python train.py --image_size=64 --horizontal_flip=true --norm_position="sandwich" --inner_norm=false --init="xavier_uniform" --beta1=0.85
Rows from block 2, named by matrix and row number. Rows with one number belong to one neuron. Each number is 128 + 32 x the weight over its row's rms, rounded and kept within 0 to 255. All counts start at 0. After the name is the row's rms in percent of the matrix's.
# fc1: MLP up (model.blocks.2.mlp.fc1.weight, 640x160), inputs 0-159
# fc2: MLP down (model.blocks.2.mlp.fc2.weight, 160x640, transposed), outputs 0-159
fc1.14 095 [163  88  97 185  91 111  91 127  96 150 155 133 108  96 172 153 168  84 135 181  56 108 197 140  98 104 180 121 162 128 152 120  92 134  85 117  72 158 121 155 150  99  92 152 113  86 101 154 154 113 109 108 132  74  69 107 120 133 166  97 139 135 174 116 145 146 146 103 117 132  79 147 114 129 100 164  96 179 176 145 117 157 123 126 171  75  64  99  83 113 113 170 111 147 125 179 100 139 109 109  85 122 175 168 164 112  85 116 118 151  90 130 146 101 114 191 166  80 121 116 141  93  98 115 170 181  95 115 128 123 160 103 179 181 126 169 129 144 157 108 125 164 171  94 143 124  96 123 189  58 106 116 137 139  77 185 148 121  74 152]
fc2.14 092 [101 178 128 102 189 132 115 142 103 157 112 154 146 111 116 178 130 140 121 151 182 134 153 128 160 138 156 102 118 169 160 135  99 100 104  77 210 125 159 127  77 164 109 143 172 136 128  47 144  90  87 122 115  93 170 113 157 139  96 115  83 137  20 106 119 186 114 146  81 147 146 166 150 123 154 109 143 119 157 128 114 126  98 117 136 111 145 107 153 128 127 102 116  90 156  43  85 194 165 114 127 193 151  74 143 139  87 140 136 151 109 108 110 174 165 128  74 124 115 144  88 168 126 156  90  93 147  97  94 113  88 187 127 158  88  91 118 158 129  80  95 153 158 165 143 146  84  97 174  85 156 105 122 172 162 142 168 145 163 148]
fc1.16 084 [195 140 167  56  93 124 167 119 129 169 141  98  87 135 183 181 114 148  93 171 155 169 168 139 101 126 183  65 162 190 117 137 131 102 140 141  93 179 125 140 123 101 166 139 106 163 171 162 134 148 107 143 149  49  84  84 126  85 123 119 163 132  84 177 111 153 165 185 160 165 138  98 140 107 105 171 169 115 156 115 103  90 103 120 145 184 155 147 155 137 102 111 183  71 102 131 175 107 152 144 151 127 180 124 119  88 147 141 123 141 128 133 177 135 179 139 121 143 115 137 140  82 126 165 186 125  60 128 157 114 142  99  82  92  76 113 129 107  91 101  76 122 164 102 129 139 134 118 116 186 116  96  61 137 101 180 137 135 163 142]
fc2.16 081 [107 172  69 131 163 122 167 108 117 159  77 141 153 138  84 147 132 149 125 131 150  84  79 149 105 128 157 124  95 171 140 119 135 192  55 147 101 128 159 103 138 139 177 129 147  93  87 166 105 127 103 129 168 150 142 140 124 114 144 165 126 176 160 162 172 150 170  92  91 158 116 153 142 167  93 130  50 117 138 176 124  92 159 146 156 155 114  75 158  92 166 117 150 141  80 114  96 176 130 127  93 148 115  92 146  77 168  97 116 136 163 112  70 109 128  69 143  70  76 181 186 158  85  85  98 135 131  94 129  65 210 148 124 114 153 150 109 146 136 108 137 107 103  80  79 145  85 166 116 107 173 101 151 118 152  80 162 122 184 144]
fc1.17 095 [134 161 125 171 110  91 148 117 149 138 144  92  99 147 153 115  91 173 168 149 116 100 161 131 101 157 176 121 132  99 117 211 124 100  72 162  73 111 137  95 118 152 176  89 171 158 115 131  92  90  87 148 130 130 121 115 188 142  72  80 148 122 141 151 140  85 162  82 172 149 123  56  70  97 166 140 102 120 130  94 166 132  91 164 143 188 107 137 196 166 162 123 199  95 145 163 155 163  91 128 113 151  68 138 105  78 187 133 129 137 169 106 156 109 116 134 138  99 147 102 158 129 158 167 102 108 109 202 118 112 153  72 101 101 102 126 111 130  97  68  97 117 149 154 102 122 145 114 144 146 208  69 162 138 137 147 129 100 126  95]
fc2.17 094 [128 137 157 123 114  83 131 110 115 150 134 156  89 102 159 141  92  93  84 120 152 162 165 135  93 123 145 134 140  65 139 121  94 107 118 136 131 141  93 179 146 173  91 137  82 152 106 139 175 106 158 145 142 109  93  88 171  74 121 104  83 119 135 156 153  85 160 100 174  53 176 145 161 183 105 110 147  96 161  86 163 125 101 146  96 134 177 131  88 167  76 117 125 119 136  71 155 176 114  73 116 111  88  93 165 161 195 137 157 211 155 115 151 183 162 153 122 158 145 170 142  98 168 167 168  95 105  93 133 182 152 167 116 104 109 140 150  71 166 115 143  87 133 158  76 104  99  96 114  76 162 188 159 112 173 123 134 166 134 153]
fc1.18 096 [ 91 145 107 144  96  81 119 125 127 123 114 140 116 160 109 106 136 168 106  69 119 141  98 173 152 142 141 162 132 144 137  81 120 127 105 186 168 136 115 154 160  97 164  86  94 134 129 203 102  88 110 130 205 153 107  66 136 109 199  88  93 164  82  90  87 111 109  75 163 176 118  98  78 140 138 148 102 163  98 157 142  94 100 128 162 116 122 151 155 100 168 151 135 152  81 139 118 126 118 170 166 142 105 177 114  84 133 107 160 135 124 166 161 158 169 131 118  81 112 152 154  75  79 110 157 145 111 126  82 108  63 116 129 170  64 187 200 147  84  85 110 121 131  97 118 141 140 162  90 167 150 121  69 112  81  90  65 122 155 143]
fc2.18 089 [116 103 138 139 194 141 101 147  82 153  86  88 163 132 135  95 130  92 107 149 135 139 181 155 146 115 141 141 158 157 128 138 156 160  83 191 110 143 101 116 137 176  91 189 184 145  59 136 179  87 140 167  66 140 140  88 124  89 159  72 120 100 135  90 139 143  97 112 159 122 114  73 141 189 139 113  45 171 122 135  97 141 198 154 141 122 140 154 173 137 165 128  97 135 110 151  77 152 105 172 109 125 133  82 127  77 138 160 101 134 106 156 174 114  95  94 112 109 154 155 130 112 139 180 144 108 159 140 116  89 168 106 141 151 139  80  99 182 181 141 145  84 114 103  85 155 148 104 130 151 176 196 114 160 124  86 171 158 120 198]
fc1.19 094 [149 126 166 163  88  82 120  86  90 117  66 167 159 138  67 140 100  58  94 103 127  97 114 106 151 125 143 139 118 126 138 136 199 159 162 141  77 173 152 149  99  97 132 125 160 122 171  71 134 159 147 122 103 129 103 160 127  65 134 156 173 105 120 115  91 129 180  76 160 130 119  97 118 101 172  92  75 100 128 160  92  66 179  92 119 111 152 164 151  74 127 169 160 171 107 154 168 114 148  93 172 160 163  81  95 122 115 121 176 100 108 192 148 105 126 100 150 100 105 153 168 122 128 170 140 167 220 126 135 176 151 132 116  99 135 142 175 139 121 101 132  96 107 113  92 156 120 206 115 123 192 120 127 157 135 160 146 167 111 102]
fc2.19 088 [187 128 125  84 106 113 158 140  91 158 157 133 112 101 155 130 184 187 125 134 166 151 135 134 129 162 181  95 140 109 150 146  87  98 137 172 159 152 147 130  85 138 113 103  71 108 144 113 153 212 150  93  84 193 128  95 151 116  91 107  51 112 140  84  96 107 112 125 137 158 157 103 129 146 125 183  77 114  98 152 113 103 158 167 145 116 144 177 115 128 164  82  86 103 153  67 180 101 140  76 149 119 141 175 187 120 146 154 117 131  67  96 109  93  90 134 156 126 120 121 134  94  67 108  84  91 143 137 145  58 113  84 173 140 192  84 102 152 115 112 137 118  79 138 141 160 161 108  89 127 152 139 146 202 148 161  73 159 132 124]
fc1.20 091 [168 104 116 168 134 162 178 104 167  94  79  90 151 157 138 177 167 135  71  85 116 124 162 130  95 146 137 156 106 135 130 163  94 128 160 186 189  97 178 154 108 103 236 146 133  81  60 137 107 196 140 149 142 159 120 112 169 109 150 122 152 119 157 103  87  57 162 160 132 150 121 152 159  69 122 132 145 136 147 176 175 158 174 140 145 142 142 134 130 149 135 148 100 105  86 167  80  90 155 176 153 165 131  92 128  66 124  55 115 103 101  91 103  84  86 103 110 112 102  99  93 121 134 109 141  96 165 135  98  95 134 147 146  84 129 112 108 145 111 114  86 100 156 126 133 148 131  78 114  94 118 100 175 136 166 142  90  73 166 158]
fc2.20 093 [136 134 106 158 151  93 125  91  89 125 121 189 178  97  91  86 130 140  90 149  78 115  86 147  68 112  79 150 146  84  94 189 147 133 173  73  92 121 112 133 148  91 180  86 162  79 147 165 135 180 118 136  80 164 135  95 141 117 115  89  89 111 150 153 130 179 112 116 103 135  75 135 156 173 137 148 135  98 105  98 149 100 148  94  65 108  90 141 182 177 102 182 139  94 102 166  95 203 170 163 103 130 128 127 168 171 164  82 102 160 138  46 113 161 139 104 103 121 165 107 169 120  91 114 131 181 123 160 111 105  81 137 105 127 158  60 148  97 108 123 158 164 161  90 167 106  83 109 135 129 147 105 144  86 128 121 111 109 153 112]
fc1.21 112 [107  56 190 100 196 156 101 133 116  82 152 155  80 136 137  90 105  85  91 101 154 146  69 131 118 144  79  98 100 132  86 166 158 115  87 100 159 138 142 100  81  87 138 135 129 165 137 103 140 165 160 158  89 118 146 210 180 173 153  93  98 110 146 121 120 113 189 158 104 155  85  85  54 129 153 126  96 171 166  97 149 140 131 114 164 104 134 129 147 206 106 136 165 111 111  68 114 100 116 173 147 157 119 119 144 171 139 133 146 126 110 145 204  93 123 163 118 115  88 135 100 154 158 146 157 118 119 169 104  96 154 133  99  89 132 175 130 157 154  62 146 115  43 113 105  75 128 178 101 121 150 132 143 136 168 129 112 107 102 157]
fc2.21 115 [143 119 136 104 115 115 118 169 103 128 159 143  87 132 155 132 132 106 138  91 140 127  97  69 117  97  82 171  66 111 130 142 106  88 172 144 114 103 101 169 151 131 114 174 141 166  93  59 134 110 119 163 103 134 103 154 147 154 163 131  67 176 149 116 164 147 198 100  89 133 113 131 113  88 143  85  82 152 164 130 155 109 109 117  84  80 195 174 114 115 152 133 140 150 100  77  69 130 143 144  69 161 117  87 149 187 151 150 122 125 127 160 170 121 161 114  62 138 132 127 157 110 126 150 122  98 185 159  70 141 155 187 113 115 119 191 200 211 174  97  83 153  66 140 165  68 115 139 137 139 143 117  94 106  93 102 120 109 155 151]
fc1.22 097 [161 100 146 138  89 177  67 106  76  70  91 127 169 137 136 144 186 127 159 180 142 104 119 123 121 147 139 170 100 127  94 165 145 130  65 136  79 145  95 137 114  96 146 147 134 140 100 128  75 116  94 160 135 117 162 173 201  77 109 134 168 179 128 147 153 116 113  85 140 143 155  89 107  79 147 101 143 189 134  96 118 163 147 150 140 133 123 101 130  96 128 121 115 128 177 167 186 157 187 135 135 102 174 119  93  90 147 143 121 177 159 148  93  91 151 176 167 151  92 125  99  96 147 150 109 144 168 168 193 142 186  72  77 175 132 177  70 120  92  88 141 118  94 141 155  97 116 175 105 113  90 120 128 123  73 173 138  69 143 153]
fc2.22 087 [108 126  95 168 153  58 122  58 162  96  55 124 126 157 129 152 159 126  91 120 105 135  87 110 133 172 141 157 119 169 190 128 166 101 161  84 116 142  95 115  99 170  89  79  91  78 164  81 167  93 157  99  94 181 138  74 120 157 180 175 145  96 130 151  80 123 101  94 110 181 155  83 152 138 103 107 122  75 162 153  75  98  88 169 169  77 132 155 144 130 158 168 118  90  77  95 148  97 143 118 137 161  69  88 113 182 136 158 128 169  90  86 165 140 152 164 147 137 132 123  91 160  81 116  77 134 121 153 113 114 151 154 132  76 146 149 134 106 107 124  78 137 123 135 133 132  70 112  82 119 151 162 161 147 101 158  90 149 134  97]
fc1.23 106 [ 24  85  88 151 125  85 111 158 176 129  95 115  75  91 155 158 144 111 150 132 180 143  85 140 160  70 104  84 154 123 122 126  92 133 157 132 115 143 135 151  99 176 176 108 132  51  55 101 137 114  80 170  70 154 141 103 106  92 119 144 177 136 117 116 155 165 176 123 167 148 118 107 103 175 108 157 112 171 172 160 133 122 163 105 147 131 100 212 207 176 146  87 126  92 151 114 118 109  63 154 165 143  97 135  84 135 142 156 133 137 149 134 171 111 117 142 130  79 104  99 125 176 113 176 101 121 128 123 104 109 127 126  77 111 164 105 154 123 111 123 175 122 104 130 103 130 175  93  96 146 164 105 177 136 133  88 156  94 125  71]
fc2.23 107 [151 148 118 177 147 148 144 131 134  86 108  86 172 124  79 158 123 136 107 103 151 104 122 176 130  56 133 121 127 114 135  75 110  86 116 119 117 120 159  55 139 114 138  93 102 191 164  87 100 164 123  75 158 105 100  99 170 103 183 187 137 181 141 168  89  96  98 105 110 117  82 139 119 147 165 159 133  73 218 174 176 112  95 136 127 145 127  87  72 147 100 149  91  86 199 128 124 118 110 145  93  94 158 134 110 189  84 139 188 129  67  86  82 110 146 115 119 153 114 146 150 112 144 116 117 112  66 101 169 153  87  79 157 109 115 106 135  95 149 160  84 154 181 143  98 138 150 117 112 116  83  84 152 103 114 142 144 165 132  93]
fc1.24 111 [ 62 116 106 201 144 197 150 135 132 124  74  97 196 124  76 128 114 124  69 143 137  93 121 100 112  66  86 108  84  91 162  99 108 109 166 175 165  86 154 142 109 147 121 112 146 123  69 132 104 145  59 121 169 118 148 150 134 101 130 120 187  89 122 168 140 175 156 108 132  68 131 120 129 174 133 159 102 164  95 129 178 186 163  72 111 115 162 130  91 166 128 135 129 126 147 105 155 145  80 127 192 131 138 172 128  88 135 141 114 178 171 150 146  77 118 129  90 170 130 134 120  96  83 160  99  94 108 147 153 105 127 102 114 170 128 162 117 113 135  82 122 134  88  57  83 170 171  74  93  81 146 129 126 135 157 114 115 115  79 158]
fc2.24 114 [ 97 118  86 197  98 168 123  70 123  82 126 156 177 111 129 138 177  67 111 137 174 116  83 135 113 100 170 139 135 122 149 148 100  86 107 187 155  99 124 128 136 149 117 147 231 108  47 183 130 148 122 131 168 150 127 149 176  77 129 103 176 105  82 146 112 175 149  78 129  92 111 108 123 153 120 124 133 132 174 103 102 119 105  94  98  92 121 119 123 170 106  76 110 111 202 156  81 145  84  84 134 121 108 164  84 103 140 157 119 161 116 185 131 131 107 139 154 137 157 105 106 159 155 119 136 122 112 117 135 142 115 146 156 173 172 116 158 136  57 153 168 123  87  81 120 120 128  66 118 101 141  95  82 100 169  70 125 162 109  65]
fc1.25 114 [142 125 145 138 155 122 123  63 181  83 140 101 125 161 112 187 112 140 106 146 135 159 144 157 136 150  92  85 152 127  82 175 123 153 118  83 100 154  97  81 158 149 153 135 147 115 111  78 151 141 144 154 127 215 166 133 121 148 130  98 100 185  75 149  97 142 119 142 132 154 100  70  78 100 162 136  39  87  98 153 108 104  80 105 119  87 140 115  98 138 165 148 120  72 114  18  81 118 149 165 158 172 145 154 131 160  95 158 170 129  96 128 163 107 144 189 164 109 116  88 114 165  75  94 148  96  89 157 127 132 143  94  91 141 129 192  86 142 162 126  80 117 137 125 145 103  83 193 126 119 134 104 144  97 135 131 124 129  68 150]
fc2.25 108 [109 100 130 149 136 115 140 163 137 137 213 106 129 107 137 182 121 114 158 120  79 153 130  77 123 151 133  84 187 154  51 113  92 144 145 129  68 171 126 108 136 135 131 109 134 149 142 168  82 124 120 115 117 157 154 154 123  95 101 137 147 198 101 124 119 153 161  81 152 118 182 151 137  65 117 112 123 180 116 163  89 162  68 143 137 103 110 137 123 110 129 120 127  98 104  85 121  81 180  96  87 128 118 144 121 118  97 174 148  77  78 174 147 132 162 158 128  82 106  81 107 124 105 112 172 112 164 129 140 128 200  91  81 147 144 197 178 163 152 128 117 110  87 185 112 109  99 207 160 158 141 163 100  43 168 112  95  89 104 135]
fc1.26 090 [162  94 150 146 147 145 194 113  82 134 111 132  59 137 101 151 115 132 138  70 180 103 105 154  83 107 156 110 200 171 182  90 131 182 109  91  75 162  97 130 149  60 167 116  96  81 134 126 156 129 100 166 176  98  91 125 127 177 126 147  85 153 117 111  98 174 138  98 114 163  93  70 152 131 134 109  91 149 177 113 128 144 130  68 171 163 136 179 163 121 159 143 171 118 151 105 159 106 182 129 122 116 174 141 187 130  99  70 116 119 104 137  80  99  93 140 119 153  92 149 155 137  89 202 171 110 153 164 165 141 127 141  98 107 144  97 155  94 132 100 123 171 135 125 145 141 112 166 152 150 120  85  76 187 161 137 162 108 181 151]
fc2.26 095 [120 150 201 119 153 100 155 131 104  70 128 108  78 151  95 126  68 151 176 163 182 131 132 115  61 187 137 154 154 150 159 112 193 161 141 143 103 117 139  89  97 124  90 179  48 150 121  96 121 101  96 160 139 140 121  86 123 140 170 137 143  61 123 122 113 155 124 136 111 190 111 189 138 104 115 108 103 149 135 108  82 169 153 125 133 175 158 112  82 132  90 182  98  93 129 136 159 169 138 166 137 119 138 150 164 155 102 104 135 127 135 127  64 131 158  68 113 141 129 127 110 209 127 132 123 160 151  75 112 130 156 115 164  91  71  93 150 135  69 119 117 120 122  41 159 128 133 106 127  98  98 145 104 162 167  59  97 129 176 106]
fc1.27 091 [105 115 156 104  72  90 111 151 111 165  86 102 116 142 159 157 107 129 110  60 149 156 121 121 134 111 121 109 188 125 106 170 176  94 136 124  91 118 139 133 107 156 134 143 132  79 105 138 116  95  60 149 160 110 151  94 148 136  95 138 162 150 132 123  78 122  86  91  82 164 119 177 108 141 108 168 129 134 190 179 134 106 185  86 101  71 154 166 168  80 169 142  86 187 155 122 101 198 100 137 192 143 123 157 146 133  80  95 178 113 107 151  92  88 108 132 153 176 158 112  92 154  98 108  96 113 161 125 103  99 134 110  92 142 134  90 221 127 183 125 113 179  98 195 149 160 165 174 141 131  62 151 157 115 100 140 114 147 159 138]
fc2.27 098 [ 92  90 164 100 117 100 111 117 165 121 149 166 123 164 104 117 152 181 152 199 144 137 133 162 105 152 127 131 121 140 182  97 157 160 129 120 148 109 168 158 125  90 118 107 102  86 120  53  73  79  94 143 112 132  95  79 131  77 177 109 132  81  73 179 153 131 111  81 119 126 144 126 153  94 148 142 131 125 123 115 150 195  92  85 155 167 144 123 138 119  85  83 103 106 125  99 101  69  75 143 139 138 148 120 121 168 111 115  72 160 105 207 161 166 197  86 121 147 127 134 166 154 104 105 149 133 145 149  52 153 195 191 135 185 117 142 160 151 113 166 113 146 121  87 125 130  99 141 141 151 158 141 200  98 181 132 172 114 127  79]
fc1.28 088 [130 137 104 180 148 105 128 178 137 174 153 125 124 120  99 135 142  82 143 139 176 142 157 110 102 114 145 158  82 168 132 104 112  40 160 104 136 112  90 140 109 149 156 100 105 202 108 100 104  89  84 170 150 102 164 140 113 196 150  99 126 165 189  96 134  64 104 100 110 193 144 183 110 165 156 141 161 133 178  96 104 174  62 131 111 115 144 121  81 136  96 175  63 115 134  79  78 127  72 116  97 148 158 106 111  98 178 135 117 107 120 175 150 165  85 110 118 114  86 184 124 119 132 103 139  91 135 123 119 159 102  62 112 184 108 120 121 175 118 132 176 153 182 128 116 170 122 108 167 104 107 176 118 129 152 168  95 138  86  97]
fc2.28 093 [177 108  96  90 118 112  99 146  83 110  87 129 144 144 127 139  81 118 147  74 133  73 148 190 165  84 112 100 138  96 127 123 145 127 148 152 128 108 171 151 125 154 114 112 115  75 124 121  99 148 162 122 146 146  87 123 196  71 100  74 105 141 129  76 174 110 156 157  87 129 115  88 155  84 159 112 137 120 128 100 145 116  87 152 207 180 168 129 159 147 189 100 113  64 157 108 146 203 142 158 122 138 194 143 122  89 153 100 168 146 150  70 170 142 125 129 130 154 109 115 142 104 121 110 151 126 150 114 180  27 120 137 121  95 154 160  88 177 133  73 125 136 179 106 173 119 105 168 173 169 155  82 101 160 178 166 143 131 120 153]
fc1.29 099 [167  70 173 100  40 139 125 117  56  84 150 142 187 117 130 118 160 132 123 131 109 129 197 111 147  62 161 100  83 145 135  72 148  54 144 199  80  70 111 133 142 137 125 128 146 161 115 136 113 126 135 122  89 170 116 141 179 132 140 126  93 153 167 116 159  71 154 148  88 107 132 187 111 106 135 121 177 112 121  61 104 141  73 146  91 104 146 128  97 118 149 166  70 134  60 168  99 121 169 155  65 103 126 130 102 116  95 156 118 132 169 127 105 161 121 121 146 136 116 132 125 156 153  75 141  88 128 196 166 195 123 128 170 137 116 113 157  97 146 147 113 135 167 160 124 131 119  99 122 112 122 171 144 113  84 176  97 122 142 185]
fc2.29 097 [129 157 100 121  97 155 104  84 171  91  75 145 104  96 144 133 114 160 150 155 111 104 103 186 165 127 172 142 134 102 133 144  77 145  60 126 145 183 114 160 176  69 106 116 140 168 100 111 133 168  73  95 156 115 144 116 175 161  95 173 133 129  32 105 139 152 179 133  99 115  92 134 193 149 132 146 151 118 153 209 122 121  57  79 126 140 139 115 141 120 192 135 169  89 195  90 115 189 127 179 110 148  98  92 102 121  89 107 135 118 131 130 141 137  90 130  97 199 141 105 127 162 144  86 135  93  90 104 140 103  92 163 127 129 107 182  97 149 161  65  98 143 144 165 127 114 144 110 127 143  96 103 148 121 143 178 174 116 140  85]
fc1.30 117 [102 122 180 117 117 126 173 125 141 120 113  88 170 132 115 117 118 164  62 113 149 120 116 151  93  95 111 120 133 104 115 106 145 128 157 149 142 151 179  94 135 133 117 125  68 185 113 204 113 196 133 126 105  48 126 158 129  99 110 123 125 145  95  60 107 140 150 169  90  76 129 147 129 174 182  90 142  75 120 159  74  59  57 165 113 201 115 146  76 116 151 167 111 151  64  99 121 166 131 130 146 106 120 155 133 151 145 136  74 131 122 113  88 131 115 138 118  91  85 160 178 130 130 117 157 122 217 180 128 161 138 102 144  90 103 118  68 103 119  95 136 145 116 131 127  92 133 102 144  79 170  75 131 130  90 162 170 110  77 102]
fc2.30 129 [187 117 116 160  94 130 126 143 135 154 111 108 127 131 122  74  95 162 154 118 154 114 160 145 135 117 155 170 137 120 110 139 171 152 111 113  33  75 167 102 155  97 159 121 145 148 160 167 140 154 140 145 118 161 191 218 156  96  57 136  77 180  97 126 163  83 115 119  94 100  89 149  96  99 150 197 147 161 131  76 177 161 103  86 136 125  98 196 129 137 132  78 128 112 128 114 139 106 124  86 173 160 144 156  75 120 163 149 164 163 106 150 186 107  97 125  98 111 165 120  96  79 204  91 112 153  91 169 140  91 120 118  77 110 120 123 138 138  87  95  87 124 155 116 110 113 191 125 121 121 133 118  88  65 170 149 145  89 131 143]
fc1.31 096 [120  98 143 177 142 163 147 170 102 121 115 114 150 135 146 138 105 104 167 123  71 117 148 113 122 172 144 125 105 138  94 172  87 179 218 102  93 143 108 177 117 122 158  78 113 135  68 148 172 149 149  64 148  81 133 189 112 210  80 139 142 150 116  87 111 145 177 177 130 115 148 154  94 113 165 111 182 113 150 114  89  96 153 170 141 109 154 155 166 135 139 157 146 162 131 182 175  94 101 149  95 106 132  77 152 147 135 121 179 129 156 161 170 104 151  94 149 160  98 147 155  77 149 127 153 122  64  78 170 148 158  72  99 167  88 203 166 126 129 129 187 116 124 100 166 116 145 168 164 131 118 135  92 186 128 115 107 113 109 127]
fc2.31 100 [120 178 118 120 107 107 172 111 132  79  82 119 125 163  79 116 149 161 129 145 118 149  91 146 159  93 106  80 170 186 175 172  99 112  75 133 156 114 180 109 135 121 146 104 136 130 135  96 125  81 103 121  97 182  87  98 142 117 111 131 113 111  87 107 144 168 157 101 115 185 150 105 185 147 137 166 159 113 154 136 123 180 122 101 130 112  96 104  77  94 194 148  91  96 163  96 113 182 174 156 129 107 117  86  94  51 117 127 166 130 146  99  85 161 112 127 100  82 172 104 129 181 178 152 148 128 178 149 167  59  68 153 138 114  73 138 136 108 111 157  59 138 151 158 151 117 110 175 135 162 143  75 165 173 107 121 193 144 149 157]
fc1.32 089 [ 61 144 185 146 132  95  96 186 156 145 109 102 104 118 117 130 163 179 111 170 116 186 143 109 140 145 146 108 187  90  94 121 117 226 131 118  82 118 101  99 155 117  86  73 133 125 113 108 114 160  87 126 196 172  68 168 130 148  84 124 129 121 178 167 168 126 135  62 115 157 125 110  94 137 133 136 169 167  59  81  74 136 152 146 183 137 132 165 172 104 177 124 149 136 138 165 153 143 152  77 143 124 120 133 124 101  98 113 105 124  75  97 106 108 158 116  83 167 164 140 128 124  78  86 168  98 123  92  91 160 167 133 110  99 107 136 187 171  92 106  83 145  72 117  83 148 152 148  98 158 112 130 145 177 123 121  96  97 147 136]
fc2.32 090 [136 102 177 133 112  89 124  97 145 135  74 171  87 118  95 169 163 107 123 152 138 121 191 101 111 111 172 136 107 152 136 104 104 146 154 135 172  93 108 182  94 117  76 107 115 135 151 118 162 143 108  92 174 159 160 131  62  90 141  80  93 122  65  99 100  91 141 176 130 155 119 170  98 165 106 157 119 115 169  72 158 153 134 128  84 111 169  84 104 145  80 158 155 115 114 192 165 130  90 108  76 126  80 123 191 180 126  83 142 161 161 176 160 143 167 115 162 116 171 147  74  84 101 166 168 143  88 158  77 125 105 138 105 138 169 132 122 153 191 143  99  78 110 105 151  70 147  66 137  98 131 175 126 132 103 101 122 177 133 129]
fc1.33 087 [116 149 150  83  73  84  66 140  71 122 139 128 147  98 133 122  96 154 130 104 112 123  95 198 110 104 147 133 121 117 175  86 114 170 111 153 143 138  87 129 127 126 183 110  91 158  81 156 112 108 182  86 139 103 107 125 141  81 138 149 116 148 121 168 164 133 125 134 137  98 165 148 200 142  95 158 124  81  72 161 125 118  78 127 116 106 151 155  97  53 115  94 173 103 155 179 107  85 143 142 122 147  88 107  91 143 105 168 115 144 120 153 137 116 105 130 168 145  87 187 162 161 172 182  93 168 173 173 134 149 181 140 115  70 110 181 137 106 117 171 149 159 128 126 165 181  74 173 169 108 146 169 166 129  60  95 101 165  81  96]
fc2.33 089 [189 100 146 141 132 172 145 156 148 159  79  94 112 121 126 140 102 128  80  95 176 159 159 117 136 140 172 146 145  95 124 212 119  90  84 151 193  93 105 138 142 136 155 141 164 138 131  90  99 197  83 133 131 126 169 130 119 177 144  96 146  96  89 157 151 178 164 108 115 124 168  89 120 145 161 157 133 155 190 181  99 148 104 115 119 145 140 149 105 165 177 108 101 151 142 146  68 118  77 119 135  65 144 146 103 174 154  79 114 101 125 129  93 162 108 186 113 138 146 174  77 121 150  72 164 167  86  95 158  51 119  87 116 153 115 143  71  83 153  95  98 150 144 122 128  79 176 158 102  94 126 109 114  93 119  91  71 144 133 169]
fc1.34 123 [ 72  90 185 195 147 130 126 106 132 140 103 174 104 147  85 179  93 175 127  90 159 119 132 124 167 136  81 123 161 160  90 226 104 159 115  94 159 104  95 121 108 157 124 131 174  38 149  95 139 108  52 134 156 105 204 119 143 139 187 151 136 136 126 112 117 112 183  99 102 133 132 132  91 155 151 153  78  93 139 141  88 145 178  45 164 109 179 108 138  91 162 168  40 100 135 131 138 138 111 153 106 196 156 101 173 127 153 143 109 128 103 170 139 141  89 145 119 148 160 126 154 124 139 119 159 131 143 130 128  85 139 114 118 169 125 151 110  86 148 115 129 150 121 175 114 125  87 137 149 152 124  68 108 145 163  95 115  85 100 149]
fc2.34 127 [ 94 177 153 132 140 121 133 121 130 121 174 144 201 141 187 137 118 134 203 145 129  92 133  99  95 130 111 145 128 138  98 103 177 203 144 131 182  94  51 168 105 140 134 116 131 134 159 124 123  89  78 113 106  91 133 117 172 111 128 104 124 159 193 137 115 168  44  83 154 117  99 111 160 121 125 121 154 165 174 120 155 117 130 122 118 183 127 113  71  88  90 143 150 129 143 124 131 154 143 128  70 138 174 106 153 137 137  55  86  99 172 133 153 175 103  66 106 145 107 165 135 157 180 117 161 107 102 168 102 160 166 121 102 102 103 155 105 157  72  74 138  77 115 154 100  89 128 136 172 113 119 184 122  85 195 120  64 138 140 139]
fc1.35 087 [140 120  88 153 171 164  94 154 153  87 165 167 144 124 182 158 149 157 107 114  23  81 129 111 116 147 166 117 116 180 143 146 191 157 111 105 117 166  79  85  90 151  94 125 155 160 153 190 110  81 120  96 124 110 187  81 167 107 107 136  99 126  96 152  98  78 156 103  92 160 128 135  87  88 139 116 145 126 156  81 145  94 138 122  79 110  77 160 123  69  81 172 120 128 115 165 167 152 148 133 174 174  73 123  94 114 166 136  68 152 149 129 147 169  85  70 104 137 152 156 118 107  93 130 110 127 146  40  91 116 126 153  96  92 142  98 173 134 135 180  94 118  94 150  97 121 152  95  88 101 109 130 121 124  96 157 129 136 157  91]
fc2.35 081 [135 115 104  90 122  77 123 108  94  71 118 115 162 150 129 158 132 156  83 110 171 112 101 163 107 148  93 179 117  74 153 155 120 166 124 141 189 173 181 134 146 137 125  91 135  96 124 126 131 184 107 106 164 170  88 180 183 119 107 143 128  90 134 122 124 109 115 140  87 158 111 138 163 153 132 177  79 126 166 145 178 155 177  90 147 104 120  75 176 145 186  99  79 149 124  72 188  96 165 137 104 118 157 123 100 120 136  94 114  56 117 163  89 151 139 179 164 134 149 157  91 153 142 153 125  95 124 170 191 116  78 104  86 122 133 151 110 124 181  63  57 107 121 165  83 143 110 150 188 171  86 140  85  81 123 152 155 125 141 136]
fc1.36 089 [200  84  84 210 215 183 178  81 160 129 142 131 197 133 129 140 111 138  83 172 171 167 157 164 174 117 104 113  67 147 160  96 158 182 177 161 125 150 132 168  93 123  87 151  88 134 150 146 176 155 141 165 170 129 114 157 136 160 153 154 111 170 119 118 130 124 149  93  93 137 116 138 126 163 150 100 105 105 160 165 109 198 165 163 124  98 137 146  56 106  97 121 161 112  89 133 100 160 184 105 112 174 108  82 110 138 111 134  99 131 111  95 142  77 149 139 154 145 143 126 145 179 114 123  76 114 135  82 155 155 121 113 175 152 130 146 126 121 136 129 123  87 118 123  89 102 120 100  70 149  90 104 182 141 166 198  97 133 133 120]
fc2.36 085 [154 188  85 103 128 132  91 130 137 136 116 125 167 144 150 115 127 150 138 151  79 103  97 164 179 150 158 181 132 129 105 150 162  82 159 110  65 107 181 121 118 143 102 146 116 129 145 103 135  95  61 107 108 130 172 130 188 145  68  95 126 151  90  96 129 151 152 113  79  83 122  89 199  85 180 190 119 141 104 148  86 147  96 103  96 157 131 124 118  87 146 144 115  96 100 110 181 196 140 183 154 182 125 148  45 168  90 138 170 190 112 129 117 172 111 143 156 178 136 176  94 107 111 100 141 110  78 159 133  94 110  85  85 142 181  85 128 158 114  64 105 125 127  80 114 148  83 140 124 148 180  99 111 132 148 130 152 112 136 107]